{
  "hop_length": 320,
  "win_length": 512,
  "encoder_norm": "rmsnorm",
  "encoder_parallel_block": false,
  "encoder_inner_norm": false,
  "encoder_num_experts": 32,
  "encoder_expert_mlp_ratio": 1,
  "decoder_norm_position": "pre",
  "decoder_parallel_block": true,
  "decoder_positions": "rope",
  "nesterov": true,
  "epochs": 15.7,
  "final_lr_fraction": 0
}
Rows from expert 25 of block 7 of the audio encoder, named by matrix and row number. Rows with one number belong to one neuron. Each number is 128 + 32 x the weight over its row's rms, rounded and kept within 0 to 255. All counts start at 0. Numbers have three digits each. After the name is the row's rms in percent of the matrix's.
# up: expert up (encoder.blocks.7.mlp.up, 32x128x128), inputs 0-127
# down: expert down (encoder.blocks.7.mlp.down, 32x128x128, transposed), outputs 0-127
up.28 119:082132132134153110095106142130125135148106065141122123124084140099153069059109110065125144111148130124089132157178121094128162162081150165088120117101197097109136164118148102148153110190150148135143148166053072098133169125137143094119084149158132083100077112172132167093149123158084172184147096080105110120139099108155167178106141125127132167125206083096151136166218104117086091157126
down.28 118:160091105188125117176065116153115097102084103114118131145130111150120177118167119195132115066156128086228116138122103096080111123165109131076179143100123198163144077127110161105146143182141090132121103142103146105122112152108151122128157128148128136128068114118149124109108100138103137136144188227124147147115158185129066139102084213125131131137113114154141145128117128103137031100140
up.29 085:116146129111151143093094070129133155124176177102118101185139147155104132084174104160106145085140158132138105165142129197086125138113135125100112079108132144154097183093091132125126140077205085114115052144151136089063065177126117161101085115137145107165082100156135121085111138069169132112084127161113127104095107172095195108131099125143109179157132130067193083121117081165164103100112
down.29 087:114140116100178140165139150189096140158141132077134156138099144108110132090162113150174121149131142170103116145135127119170163184132130156152154147167113157090217127178093090118175153084138159155128072152134166121150157146138174155216135081157102140141167176075087131138153100132101166117156135079201113187139102110151087145084085119141160161112132162172094112164150127191174143185105
up.30 100:155127124126123118047142158092081071113182128184088069059097100105101134150115084138135088154142204113112126130130159067166161134123091152118148133120108173085097147086173105151121181087158167100160107168134141098142088139133115122052060111146156102151125111142106122115109138072111061137108107052173083115139102071113124105123144129133141140116132082114126141176124127163159191100140
down.30 102:113107143091181149091139127154128146128145069161167138093126115088131099112167134111158183106141163111154171183175106116176096098197126114180145117123125113130094081184131120172159094137119093100108149111079170114179162106165105128180158167215114165136132066092142149104100166135093101142108121146125089101114101176112109081142141122095129143161136155143148176209129129128079125116227
up.31 123:146120155156132128139162166090089072197098112131090127165154147129050145082076168095159087135146133123118117101189112093092114132118149102141116115058083131139147117118085170139057140109115114034147131113118169156171124131117114120150166093152147155082108163156108122084189155102115175139194067108114103157097119109133120106128168123125079123106135126112112105155201160157173203150126
down.31 119:107117116156144103143092145135115184113161131129137118099100148139113094152048108078157160098113143153203161160095195080133125124107161164153103136133046201170156129093113067179155119123094147149136171123099105134134071088148114101132178135129201137131086138128164056084145117132113157185118120100107115140121174154088132106192100155109128098137120158062114094132165141072120156161137
up.32 075:115127113142144138178119130109111122162175096133147177091129133112102106159029140108162195094083148160058130131101149099114114141104118171120063113149152124160173091088188104131218088141145137114106050111153112145115161155143074046133133127100100130163091185131151151159097113134103117179125105158134104121155181127117144135103103172084159120122156148181138140156171097120088139156182
down.32 077:137112112143110080137129127098169093109125132110169095186186105159131175135176036118112094175113136152117085160098136151169113169079159104172111184092148100160198066139131123095171153163132119167159127163161121145128122131144132176089134106093132168069162146085118135128172133111122102106160168120103144166081053151207114131131137144121127129153136128167168128181086114113096168113054
up.33 062:140171125109124098134169153098121163104088144101120112115159113118136100165090121128129124082137032058123180121162099125128116104036123167113133161131165094136082169147143142134077102143097178147069155194155073100064139084159084134074103103087089128112157138111118162077125127135134093175134151181113133106104165122136100066185115096142152191159150099136158145134112118147161135077145
down.33 068:165115133111083161133097088194104087121179102109098085116131140114136072111147139136127199143127119092144150172143154087180166100154140154103096139150103107073157095143134152123136103129201124167161108133081137164189108144117118103107151082073193091119106075145130102134067187145126121091202158172118139152213146136149142113100122112122066122106140144158098115073128127084119191109156
up.34 088:111169115062142124126100095087122210191131162133106109148125147127144152138131119096141169138138156134058177124100170163112160125089106120140159107145109088104054175107093123177123129107108161105083120173151138103114024148122149137104144108136138092124129104148088104107141106055142114119146145146096066104148178077166129117163130107206085120144176103135143160101159171148155158054104
down.34 085:147133114065135127138168119165134138132161086088131166094133168099097136117091160108116239083155156209089105110141057127153145112144140163119116183098098118139127120181074129077155172076151117155107063107133142150122186115086148092156089127126110156161166109151156152101158113088119085100132143055164114142141069178178161114116113101152081156150097144150139123157140071113107127136113
up.35 101:156172143098098141143112146112146173166096113153139101160139125142176154091059068104103113173095121158101172110168094169126112184120116099195167142090116184119099108106107124101082089151142170108183080097147101142085180118156131149114154198157142160136154121073200136179111095067097105103156179105155114136107097076152139094124125103141157164163148096173156126121110079125130103087174
down.35 096:157065121128153140129111079125127141131178070141130164078129174163125060173130160146116104137108101128128094129155147190181081164142147148098130153079128140133122123131046087119200183107119089113170158164141142098123115132117095171140123099100114098153171171204120183126093070088098078142084100093174157108176162173123158112152115178089098163107132135120152102137178120133098157167145
up.36 110:068100156117160146152082170125089145157117154104130159192130126135108145129120112177127160146155147122166210127088110079114137147053169141150135131110131095149090112193133077092124124152081142088211127198116115115085040139148033141124062117119128121097138187169118190134100140081129127108174134137130145071153121113129095152134150123144089146125138133107179149126132115097160123101114
down.36 111:125115096125134111173105119177101129153152107165117076132150124108160116179112062116188171067170138185144131209142115118101150160171152134067122133139192111084123114115168155122129134094148071104145071152189127056102194130154162073112131175137159122141139114146161143146139119133101175115137134166122103126150131147081142124102158109139111143117079099108125159162202192143183181111168
up.37 107:169120118171075064196100104108118075149117101149129073094106089097147174123143116097147114109109087100117127092181129147088115178085164171154123159148141150105135131117105169124150110092101121147090082112100133117126133132163163178157118116086168121186194132150095121168106101141148115177147148091043115092105179068100132148143156119145167193129106174168127181198128113123133140158185
down.37 109:050086135154143154094133068163143089092127130068120045173107137085116130169110088156146105143156157132102155156072086111095097141107143084082099177088134136151128159112081162122145119095054124144182148084087128143141103123122124064149104136121128174124090133100128097142144170154196154093098167123154125091106073143195142117121159202110164118097159118167146132124132164164125085151147
up.38 056:180153127139159113088102133116137091135110183123050159125178158145105126101151122184125145146138105082079168138181183164122215111152096127075126094162153072095119128098097140124143198073140101099149140080123157170133184181149112114121146100083130102099127113147152189120146135129103087119179167160104090140075126153139113056117121098171168145133160109129130187169147092096159126165133
down.38 056:140151129093117135163138108151126182141119126080100124123160110117090091123151127122087104118106217122071072127167134132120162157140177146083111097175075089115133131157104147177101151101064147117160123083128128158095150146139076171101119103145154073154124110110079128110091128108072169171121115117142163108189166106111208101175111148129084089061073192098133171155183151160131108122159
up.39 096:102122132159140145092155144143133145150140195144119149128122068119120108097142157196149100155180142134139129142110092112061176107085111109078068196146121109135091154132121120125093170075191113101128117101139161099108071132224195094052106124101111147123102122086105119090151126145178082158114094169137060138084134120112134045211146125128136119125104130133094146138132159143148117125118
down.39 097:142117165146167100165116144148107147149128122126189133159106201102064143130158119123097140121108148171133111184140136124169121041091192157116094143097156114161154137088098104123089059158149155158160071109125124176101140125157157137120090098093218194079129079152093090136174153171130094101191154099093098131110147120179126112133134120134103121165139164137106116182134170165136078098155
up.40 127:160110146103173116075145127083133100172131092094072107136045171144079097185056107167121085165156124131124114114137194086166144152129071144128112110118128131161109112107164143122132159173143125107131116126161106212139120108116070147086073130141160081127117160138161120120114141154131135115148100093161139102180119204135134141041136170103137106121100073154113162056117159103122156165171
down.40 116:128096131138157103134152145092118135147093117131142138081112109154193122055092126129095112116185105110141140141146105148102068128117131186135143103087154094128114122150153078148061070163075075156112128144097103063135205075140156136148138136215157148117121142116136142094108096164074155135127121161116054142133123123086108085198154141147163058099114136086154110153100141070143145193120
up.41 105:084112079115179112141121117162150153140148109074121153082077099140191040110084094154121156142181117153183145161143083118149135168108182121132099154113156112114133095154148124084109126104120105144118139127172119155125147095166087084077100086110125087136137159126082125098154115121068140135152087129130135133054063166096102120109064118059139172155091114113115099119214109109167185153123
down.41 107:116147113087058156104058114093099109153096127142116079075149156108105174135161137114156140169147170059155163142129138171108163140140125136142142124180108148147099084100229084153070128125147194104143100141156062103104137115047060076133107116176147137126129118164144149143101078083153145086159142129143138162096104111093148163150146165135096091110125108164131151153099168146092146083137
up.42 087:113158115107149101104180150058119093098068133127085061162116189168112083133131138120148139207186105101092149093119089094118106111116147123096171172196075190112150100085131105158077125080122096167103111087094145130104122090163127130150089152111167079106136120119094175124099132111174164150130206147171130117149121155149141129187107109132123122118108111113078086142127158104163168184144
down.42 083:131110139147098133151173157141156082059129092174150130157086112100150102148079162076088109097070141133148150129143106171115157050115118079166148088102130065144093104161107095159122099208136104142115143129094120175126159106171120071177115073126117126130045130152091153139126068090121127057155197131127141088116139130100115083115114073138092107166156095113137147165156151135089145097117
up.43 098:164120166146145101145073127147134143108136133164146101147146088116179069145117105147149110175202117161101121106130165191125042064128116117149116183153142107108116090141113088052150109107152092123086126130110127105109188127104136106135141131103168183108146098119107160059098084153092110159139144176172108093151181100119134081179178121097102079171102178082129104120103123098123144191084
down.43 104:122116112065130178126161112093129132123148168167150151151084095120128110202137169136118140142166091068105072074162178090150110119063117135108136114152183142131158105137134174131113162187098147093127132154118074176189113124088081102074095133138137121153135162122080105151092149062158120155086122101055172135119126115145070082135137160161110088125106062134089094123123156189142082126112
up.44 070:165159187127147130101200098151109151120108097105140169131105155151093119123129154095161108141121137138098151139111152105123130122129155100152117133177073066141191071153183105116176100167109136149059141124079103158132102135102103169174139156138147192207146115168151155186123162115189090171101101111106120124156136049095139189075148165131113166142143141173159125188094090122086149136147
down.44 073:119104123159115140135157160152159135092112124092085117119194140094107140159103161114129111108105179096155144118073094149162142117183079127110121154102084095188113202092150145096175128112151152130153059120099085140145103182211094110104151095136177096118123220073141115092133117102133141104205127124112154126089153146191147085096161115140128061153070119160135166102147154110098126129118
up.45 096:126126026143120099109105119170168131132151127120130147094139170108155150094103104151101153131094161122114159131205083091081130118077091144098150179166129112167114173091097104107120129090123167075169120092176140077128124080134130107107086134087163107146085145195136144092096121103136101094120106146192146152191166115144142163153166130085119101110235159171113164133116146141082172136109
down.45 095:101112123099183099136160156142101130138160084109144072099183149116145119085171203137156159118132108126102075165157126136179090145139132232121137155171060162128078063186107110066099100131112162156094162122124147094112104088151124151115122067136116172169170099076133084124090092143149167160127122119117123076097159092138171087127103143143112109162132166165169115088123094158171121117117
up.46 090:115200149116105131139155094111192110103124139120057138102106146144183128098199102152143135141101127155144076114127125111129089129189127121084109161176085111131179112125131118085122153140144187173078101086150083118108110140140071128108076168119104146077131141150085139179107150149125118086119175160175136116178084132104074130174105109137150094141116192104115136142097112078166155192216
down.46 082:166144129123100167120149146155138176098121104149180067192104108160071103094152122139145082160096155142078184130163120152152135069074092155152125149091138086145084162105126103126118112081114068133124149155082125105082102131116084132092151076137143141143101131122102087099095070129147124141126083118144120160099153181188119098107124133104142067059166058110113139084093225117111112119146
up.47 121:113196101167105120179121143136174085139138106121094101100051068124159131154103193136109186131156107152119119136108205093175161136129139044075148141102178116157138177096156152120147140153136178126140132152106122131156148120160126162154105053119063090169110154108141109061158175153110168161132122138141112116193092126136086169128125163162126135171156112167115123124100070122129184149145
down.47 123:175137118108106126153199121132052143183171168145129115116134075150098102167153116145091102076180143086131130183073103114156106113127092178119097162122144124091134137071154185088142123123072096101197126151081056118111140195139098144152111133101144054152119138158127175142112165145173115168126139144100136148158168102118151122158113111093171166124153077160127171126131132124093168151199
up.48 066:133086157066171099165126075015122119127140150069067105119145185119187132174122110129169158092154176145144174165116146094157144107156173124095166146166115125099128103080125164131063133078148199165144102123091135165118134101124129163137116122117150085133119136145134105112113132153079108105092104168065133100159094147114088117123109105129129136133097153087088161086122141160157206154179
down.48 063:165143157097074181115114200163149127138058097093163141108155148056110111162076106106117107130125148148080140082166133164112119160139113106147097118126204123151094124151145157090087125089117106131147056127134193119096192167060093151155108073133159175110143089191138169175161141117121144120146173100111158102120091142098121097110113099166197152125159111075140109096124149124106166140147
up.49 060:097047097121148140147141134073129127165154138097093091123143158106080224118118155158171117133137125103112186119145140110108111108094057131116078149110159135178117157119112118074157076153113140164134168110072147161193080103108141115072106113116091080110113199164176114148177112072108155093187152142139146136122157153170118181152110106198130119147167129122179146147172153121151130140135
down.49 055:147147160117132129187126110143144104094181109108140119072114179131126098092152171156146140213129090142107147136143104094105144120105144118112133135151152128152187150214180093095081134131107076135180168219099093147157200137125099154112136122139164116158133130136111157056188108143124200152130090149134142105144164130148106158158097099087128132092095114105114200145160142107181151179086
up.50 068:096105062119092117162142109157160159129157143148085167161185145149143129107147096180148158131113167140079131143148196170118133126106138179125073119137080184126084146161052075089140107107172154186214144118182111178118128130079102114106096155139099091145143124177155104129120132097165100141120195164117075129122095158134129105123153096128131185122125150166108152140156129117090156206091
down.50 060:129121155064110083120093121142080105118117098115112062105185120166148120148167172056169107115125124171127114118118119160113118111138093104157113110130119173097145108140108132124112145084206149126107138149109211054102111133140102118138094088141139175160173161106089106133097091126204158101149131114111141056079164058122085124073087176139175133118147128190182140090096104126108126117163
up.51 113:136151107084171179094155154137122053125099179176130132098187135086170191155084089143159106141096151077169112143144141119095081169139070141115148125114115122112109087126140125177140132137118138096125122133124113091158099130113164106002112171105132098162184090085077149106126137125156165121134137160133075163116097112117098086113087140128199113131149092099126109189119128170152134065102
down.51 112:127057119115176088127127144155079151112168067135135183101132104108144129132124185161107161119150117145139193123118108133040125040126157129180153138112120085153140144145146093197144123142161096106139120133087162138138082101167139101124120081155100110093128138118155117155193097138083082141091095117154079163185093177188147153172144154154111118154162140153096109164159115117074080171168
up.52 105:122067162188075079111101077170110111126126143178198142125149156142159126086148091176124087126135188129134124110166101108155092088080107107138132138127079137073128131145151115108181085149120129108099152085173071067099123120135142137148112065152105132151111135160093142155105131164198113122146198179130055152169117131133117123137109043128073164065123087114090131117121145162136114113136
down.52 110:144149121150128196125152108101117121095188151093149106136110135144107111130157145172146101153153122183064141088094144147128159134102088161156110058119141167134128115133138139190135110094166205098139060136147118159116118182178168038131204185095123129112056128093156075193132091142153162099125085136162138110161140170090127087110194115164125126157131115129147097173119142143122099126145
up.53 117:151169157156146151138119070211053117130107065179132121133122147142155140133178127159110131137127131128130158095159161146137164112156184162147132149064145156132164123107119096102127138162160101157088053079184140115149211135058143090140141125120119148100190155130163140157144157174172100155114160191110077106190073135145133175103172165148100124149147137109096106081108121132114101133090
down.53 115:125131067075100133136117122133170095106123179122102111155175156108113144152115058121108104146163081114156141140076149140072176089127135116137136123147117148107114118008135157116171152091116101109103160087145053145147066210152163106126093147134084123107133187116078151133135128150157187091121130107136168146152179142182104102078208094117122098101130186120140128158105126110146133141115
up.54 102:158131121132163089150110142142125149151114137112111140132131100149132076136150166143104124156124148114123171090105153112174134097174145071146152162218147190067097106154166170203188127083172122092085181109168121146094140086138085126093119124136123156128127198162128166124090093125158124147143160186107138117183166133070154200103100136109071163127140083181113147125111089171150183162117
down.54 101:125106112107107068089082135058136126120151135081167170092142122129172087138098115085136093121189113123155109107139110136083090148123145115144126164127147077143072070133129065110101166160140102168099082137150141090105188112091087131152080166173179175112111114125153152135095146200088083163147192174146140101139134155072139089158175108147148158103137098106139082117169162122079095077103
up.55 131:093139166133164113104174141103107099110138181135160142110065094128176105123119064140108139127179130108125092103093082125122147111027117140119101150143113091142114192116107091124192129133147175139103075162139135110086066120144107133141094091121202160097096106184095166101097144179152078143185127118128110090182083106189155096139142100180178115109165179147147165150144129167130126140144
down.55 129:111118043131121052178133135167144158100127116104136136173121180154128140099191138136104114100117120134123156172134130067155189147132170197134079117131091145132158113136109150179151131073158121127133140139094134157162123131165176094093186110076132107180083063098066087133096135098142084119113137169112144118111152107099131116050142200115158150095097124135103115143166187117143060127148
up.56 084:175094116129077102097092128102083086130091129102128106150120099124162087179158138160154107096135157151099142183133065114113105147086142175111121159137163123098151141118176126106090105115090146185111156154147145135169144144098149064147131169054111056141135201144128099128165132170076113109068077161125058161102104143089138085099116133111145121123144159070121134157177176200084101130156
down.56 089:126157148096095150128092110113100134116176091126124168114081136113111137143105104110080115128123189117051127143088150117133176186077132115098134153150146164168130145145130062121155115131088174155129101141092130141139140085150142183111062110133093120048109078140086155159090158101127167149104122172154135085135086150140172069154131174118077086087129137085076123064160053131145150191100
up.57 101:112092134165107120121079159097107139115122149128122127103098078106132136120223164137195155200150155153116126123179082114150086146084064185158158146112120174105142109130143110110117169073142076145173109109101132161197108152168160086081143101132078153158169093128135161054139172187114137134119159116122147156159195141110150191088149187137157110149170141112140082094116125117127142124134
down.57 121:139135087114105128066153146112145051114103122135101089180069136069140119126122054124080085114124153186103130148144119129079183135133111207117147162110135196139130143087188160128140102124134187139089157122145109061153135139154127127173149157149150128141133068100103134161132199087164124129192161082094150151130126068125153100131138100123080127145159092146071113104117177143077166126119
up.58 102:149123101180147131151168190117142157112158149143212174107123153136112121160131131098056061167121078133171160166093180142145153153127129114072153195136086155136114132128107106123141095147142128078115155122109111180108119116068180118106095160100156117148099135134097119102147114118152128122161054079122192156192174148082144104135105149144113097128122061123076125089161147128113094053167
down.58 099:144140084103126110140098102142165159123084138113173111104080117163130145136086169135124142081122129148051099148139158163085072115137143117136186110126150087119087085141152118099099094106128162171086133093105093143113140169120184128181143095153124120136186112135157128140177114164086057182145148139141099105123141083175147128108071091209127185104117199130180197108139112103167133191152
up.59 106:186117096178119174093053118123094121094108087240120094153151155153104115149152134137102074092108098134077173130055119105146132167166125122170098115192108166130120079196132141101137107123141089125110130121101112085112143167159157169131153136153149111142120152123193142150142100180125143177114142140129069117099142133096140130182147143086145101133162132167177107201062154138092116135130
down.59 099:124116160132160090158089092144129117112122100178121173117096121129108149052081135186173101187159141093064121155132108109140125074169179130145092164077160201145108126090129152122139100122053123201136105039095111107177096205175106169109144135145109137114113120156143163139106090103173160103119109133116138131164096113097122135161152128100166101117211099145110129120163131151145085130115
up.60 081:142128153137089122044129148123151089160166195103111101165115105135128114182080105131135155140206164126123184169152105153139164107153126119131101116070100133133140106148085133096116139107126154216137080116126113156083124132172109126109061152121101108157112191107172166175149179126132110124133123144150148131129121063142109100076107198156141135053098071114109133103131074120080125125203
down.60 086:138138154036111153166137185086088094125156157115119191096210125119131128150122100086146105117165125085090159100167117119114138192085157107102119098203134088164097103107187129128097133165154127088145114156146158146116182084151166104169156106117197193153158085161117095094084081118121118127088124147074117103146139105111102114140117116100140160168120071119175092092139096136099140162105
up.61 121:174101128178081043127128119105156129124133145117124083081107058119115139119104166135153158159140044156124118079146121086200148132149111150073102112246189058128117175146159122159162151109104133133131148157165157136114157120098095123091145142061128146079120104084123113080109138095076135127090146135141102076129128124129078086134132134106168115107118188136157165141139108109153140134092
down.61 119:099142158124146125161150153175219074215175163111113130128143149131154114163141179144087094158105133114113106145154160116139103103122116128092065140122155116106146063161058067110130130171158120119133094146138203162125153118133142137119126142096153076065103119169066070108150119165099121132209135179087140134104106126068155085121120153161117126172148131134155126097100075083137153109157
up.62 108:093149124200126112066140134143166124142207130133131173152114171107177148153124169135150131123181102106153102158131116141127120124116117154118069175108172101167141164126134114010081141107115178087086147088083172147156147124142144102094135163096136077125107136153077154111149149149134160106091128125124146096121076091128085132078087060160151106084137099179102182141108109174181130127169
down.62 101:175080097118168153157147144128121092080093130099172133130062083145033111118163116106137113118148135124124097195121148091096132131123092147122114080166150092108148050085127081170124092143101126130131130153099093058117151166099119121103121086099135157120139098130033149100140133146105160125163174089136147070130169142140164156142152123130159182095103129139196172148174139136175128111199
up.63 114:093100138187165159188133158099111141112155140159149151132097180137119169106135144127094114178092167186143172140084197133128123138136128101116160103149127102140119203164090092122132143124096134122151113045126116082142138125167156112110161146151145137123104080135152102191157077032132136120172098127157154165132109094159141047166130130103099155162119083138063123133173154044156110110125
down.63 101:118138078165175136068143158120161118114143124192158122148145157146086150122116113106115173151122132115121084109105180085113097100140165123139100118130180069133087075122069141094109107097188141182086118139102101090084171153104096147119171154098167154089118095151153113164157101145058104186122061044153092125094166103101164149134111120120121200138168119104177152145115146099145099188133
up.64 113:176120132128113190161099187111056126139115095105166203129125132110167139109171108091162162200123137193092155112110131157119093108142094116111150077127126071128111105145046083114130154118137140121081140087186133105120202082189121109177098125119117116127107162114189065158132162144168125132127103150112109102128143131168150173134142120109190095142137166098112114104177189093104150101149
down.64 122:116172116095129089160155115119110146114107119150170187158127149136087144107086146149140174073096158172169172118148168127156150129101159137083114100153141173122080164185100134094138092124111165173105129105150115119155139092129070082066175158155135157088083106118155121162079125118148068084113146149145142148047165073166163042086090107118069121096107135114160125088103127065139111098134
up.65 089:169132117125130072123134092100161129149148137098089098159170126151119096087117042149105203162109142138093181129146091154167135139112114129134087116138148101097141089132051103147109161060157154088054115127196160153090117180101120155165180138086152106176165156108168146146131146104150114079101121139109116142122107164157132108091182141060171148116194128147143107126115213151099118111131
down.65 106:136079104061098151121103147135169140081131130123130166160212168136144094091198145093188155134108097117092092140140113106104126157109130155157112091164146105125115169192096126063194148151174154154153210115105145115109111111157127077193092149088081123111088119104086111151148072122158098111129162069082123100117135103092100097127097143152059106123138168075138153105136120148145140147096
up.66 071:148149108123139051084123103141053110125113156168088095149152104196150092101116146123107152129087131060087116128173135082135102135122076202126175133060087167149050093153120120111060086158115150174125139123142109161150200127143065141103107148101156122141165101157091125139141111189100102181136169129113115119105095156109143144116169146131126171139151139169109160116150098172186107147147
down.66 075:105116127105125146112105143175104071091142058136099106127132082159118129126149096165144147109136115086087106176138088146098184176111162147111129179183119075095140139112219136112145143158154121129105079054101144041150112150100122158115123192117084107120167116104165111095113144115115159095123174142102114129175086150123094113164111115057112093145106109108059104173057077129136095119124
up.67 100:116140169090200121142162162077122116155170079135149135134095094099118041166093118162132154179078135191147128166127177083193153133133095128100127151139130142121162117116119134077100113102111161158118108158186128117113104138108100137175117130139115171099119138139072142127140139115158144078053112144187132101090150085110139234113189134117120057137108114129149106155060087139144112128155
down.67 109:088109139137119154084110103140152203180147171141170101199154112084158081128085198138111154135126130111119133159218048169172101154090148157086170100080120136147122170131089112105125121146152196131105120108082106127095115103143118118124142137131085160141146130097046100113091130068149125107127188118110138151195147134119120098111131181141162121162131096071106116103119156120110128060103
up.68 077:105207149184162063102101126176231135168101177113103153194140138112132103113128134128076105143096150103093164111119125110130158140155145151116084174125173201151104145117074146108119112112178167119122177102117122125081081143147133102095151150168159130124144118119162109126138165109111111092091161181184089115162088131176116117088094081160102076111107166135112101159201094123138115096145
down.68 078:113187154123130175137091068112072185149161167135136129120130120105026193163167122084142089132114177133124116098111127174102114130139152156073124149124119123116121142157155136153092128161108126102131084186123139113144149133128185100073121058169111144144178151119084105122138137118096146107140122111140193131104100168145085105120100191121133143041157076159192180161108087174147122096131
up.69 093:126144111094124175110165146140180157183105186132135112076185085123225078109144111119106144216116113124102115133175139116157194053156174112119150125139111162140125094121120156171161124103121084073092129129170116113101112104137187110150101102142157100153119179066102121164132109129136099149140101177153143142146104112101166093135080133193127058156107142142127136139108109132107158049124
down.69 098:181166202117116173083092124094111120129106158127114159140109142120095112197092160124123085049171144147104105139097160216093131130173193157123122141094110096101171101151086153097165158113148180093090129115067091139097183142119173132161128091107158092147147094164140157116155166160114139074172168133156158159198132157107065137148125112140113103199130153144101155141126112119156138119133
up.70 092:153110112155183185115142134076188124156136170089106133081102124084128187151131102160149118112113113094130159177078142091144117112144149118083135161125180151153086129110204128074127095098136142090168066122147133160122176124116124084179114150134179076143124129100081175165135143094076140080134116184104117136187163093115138163078150116120114145155115133174144214093132119122164130097200
down.70 099:141101111136135134162156127114093146160095064111098090137151181164148109126061131121094130127118143093128110148129093076147111143150165135124184120149113084157162117135110139090138113146148089104141058110105106067056189121153167140134045105167101162181090110143065155129114140093163192158166157132036108144081138107119142134137115161114122169071130101137211154121107124168159174132132
up.71 133:103141094060175090112099106104064111151113124115100107154194136074123187189138185104144107146078089098102080087053150052127111156145173119113155107086136097127185163151154126116098158147110102145099114142111056112139114118118121120139140148111125100120142166130137153109149149100107071118065124049060102143131157128077081125122116116121108148115095080121115117149104139177200143124118
down.71 124:106093139128143170124180151079162116103148069119108090113134159107135183149057161104120115108139117197156122163106107115167159111122075051136151135122127127136125149122103127142070121180137113103199121213137209151195123137079127174120130117115105164173130124154119109124158191067102141142168127106114095159092105195144142161088150139173185136075118131122110158113122125078120129116083
up.72 120:142082067141145108081129173123164100116166078140092067159105126107115120136091078098144171168149100131122167127149151095096134122142150141182130168139143126106099183073142143112113128143135167160151156093117198110100104114085119147125085096090124092151102178153209151112124112121140099146127110100119104171147130183142094228161105117120151152078156090181180183091172126103112156175177
down.72 112:157126123137121126118157112135068163096120151120136116153140157171123127050123139120105046116168175046066180118147158133157075165169051138186128043137099129148130115147167138165102133136126099105161148168121094150126167129157134079084164174149143154122168158149114128105148057140167132151127110148136123101118090115104116118130150177093137104137192068071169127117100136124134191171131
up.73 123:108170129112192153100147087096130105150165120101133139097176169098115135187143112119092082120078167203109159145140148129122100133147100142107108083163070110168153097135136022075133198162157142179195152170078116143141129108075122129071142160132154106080127137174101168124090116129189143115116138161092092177158119150085170168147124131129111113162118126099113056135132123097122133150123
down.73 110:135069149115129123111194123171138129140100133096135146097118115107145152136157094154126090181112146175107112069172125143139062047111138161099094137117143200134143086133079162137135141071151104194096112130131131147105103164099110204089170097147112134209163120086164108107116114116162110138125160095159107166153084153112095169065151071106179159149144181157086117149096158087128114101111
up.74 091:141148145145116073121137051112130130158179108131091129132157106108180097087169127166179121133190163107094131133116187181156147116138108162119164139200125091104126134109138150105128129137125126123142122171114190101133128136090114155118103108202165178163097106195097138116140100189157099140110159166098126119157180162107151075184141061200138149092089191163086138189118140137156154140118
down.74 089:153121171080113122167139113129050151082132144164160120204187106097135191139145123115086139125137118172077058154145128129080149126069197118187083126174162122106167080148168127188111144192130164123145089103129131176103143108122110115055127141110167144135091167132101105121106164109105157111160137094154143123153076133106079157125182110091150136133123136140092126194167149147152119102087
up.75 111:130088120153125137100151122102103078087168138127110092117144110089201114159172101101105041126121118109122081111149165110106125089142157086123154180144154133141104109159176139114138088083132108148121231096134131096132087143117182168139088118101139056117158122135066087043157142160098113117125136212094147157119127081085067114115128147125181124169147150102143101146126127125161083100099
down.75 104:143091138077125135138088175143143150125127148130117155088157100182115153193108189116156160092162147109147099076142159164157176128130173161137124172144137125143061112100126194083096081101113110114105142167172139138119170132136085138155162028171152125118198115061115101170140176111143063185142131123071121096155067139119152072164150126157136119105138130123108099139117081112117106113165
up.76 112:156148150112100115014117162105128145111150100131126175137079126151104107134046123134106154207146095190142165125115166058133132141075103162125140193135075172098117118129135168142132130160111077191169086109121178099058120147119103097067129084122174167120142101131156166106130186139125111142172178103164115174137084178121141083123146158137109106121130132153122155092137109122138115130151
down.76 109:163133130126130108140115127147109144180119088166141112138127112161187108121194062134065099155112096127141158197159181145105106102140125130108176089169046074173124123128090055110107103114212104059119092075129154077161094100141133181120111153145129106134120188140145082155127109146099099125123166177141093185104177153106095107169091119098141116137113159131141154154110139102166165133158
up.77 092:078039164098158157123123135174172094127164132126121110143126167120156109074155121137148109221123193076145104120097081134123169145118083126118090108140147139084102099131188108171158130113185164129165146133096092136144113165161120172095091171109167082187149144161143111076156079172138109154137159196150092109179110154151122156149102151146114112151066201134142134105107102106110124159138
down.77 097:051170099150104100094151094116093153087165128127123099159129151115150190078150106099123130131133089162171187133130099145047074105104138130116168109171112141170062115173164142117124097102082162063120098128170120131059145143160144055106137124181118077132135084131134095078157121140105114087185058123128141103101191135129166146111178150135161143134146152103082136142146089135098129122163
up.78 122:167075174111162083154127135162089080119148090133104163100136116116135149151113075129048125135116160015100114184133137072132136162133135167077159119081090129133152220151170076098091133171115131128151112131104096130126132134124137110116129113129171103103101194137139179140136109162128131142120148150126139158168092122111114079127156140175108152103095147096231177146116091155104139177120
down.78 111:135105079145148158143092125105105075097142167081127126119178178149164146098192049186115133098122094076128108120077110096122098092120125160139203188075093111099082085134146089149197159083097135094132170124119170145161131094126129157123136121129110220172119119130149120115121139165108174135136129170127075138110128094143099146123147168093164127109157139118086209183152159121139152136159
up.79 108:170075084092161161135126163111084119146160128131151157155159175149165075121165146118161172101177128113151201106139109132152169123140125122118137128122142155109088124079126097118126133107137093103086129216116112097122110152137073162154101179186157070185103133113098129067091117138145097089154101102168129080173146199083161159156063113150124115139124116110078213121153184135102114121104
down.79 105:098170133119088122141066136127083177126101128167136113070113154191088130149120137131097130087165159143104154143127129164085093119086126179118176131116125130128167078175148184140101143164127186159096129133154083116151161101173104106077112122119136128111082099123116151168168068079056169125180106169109180166086176117088062102140173108192131115125139107087122161144184115117143189124115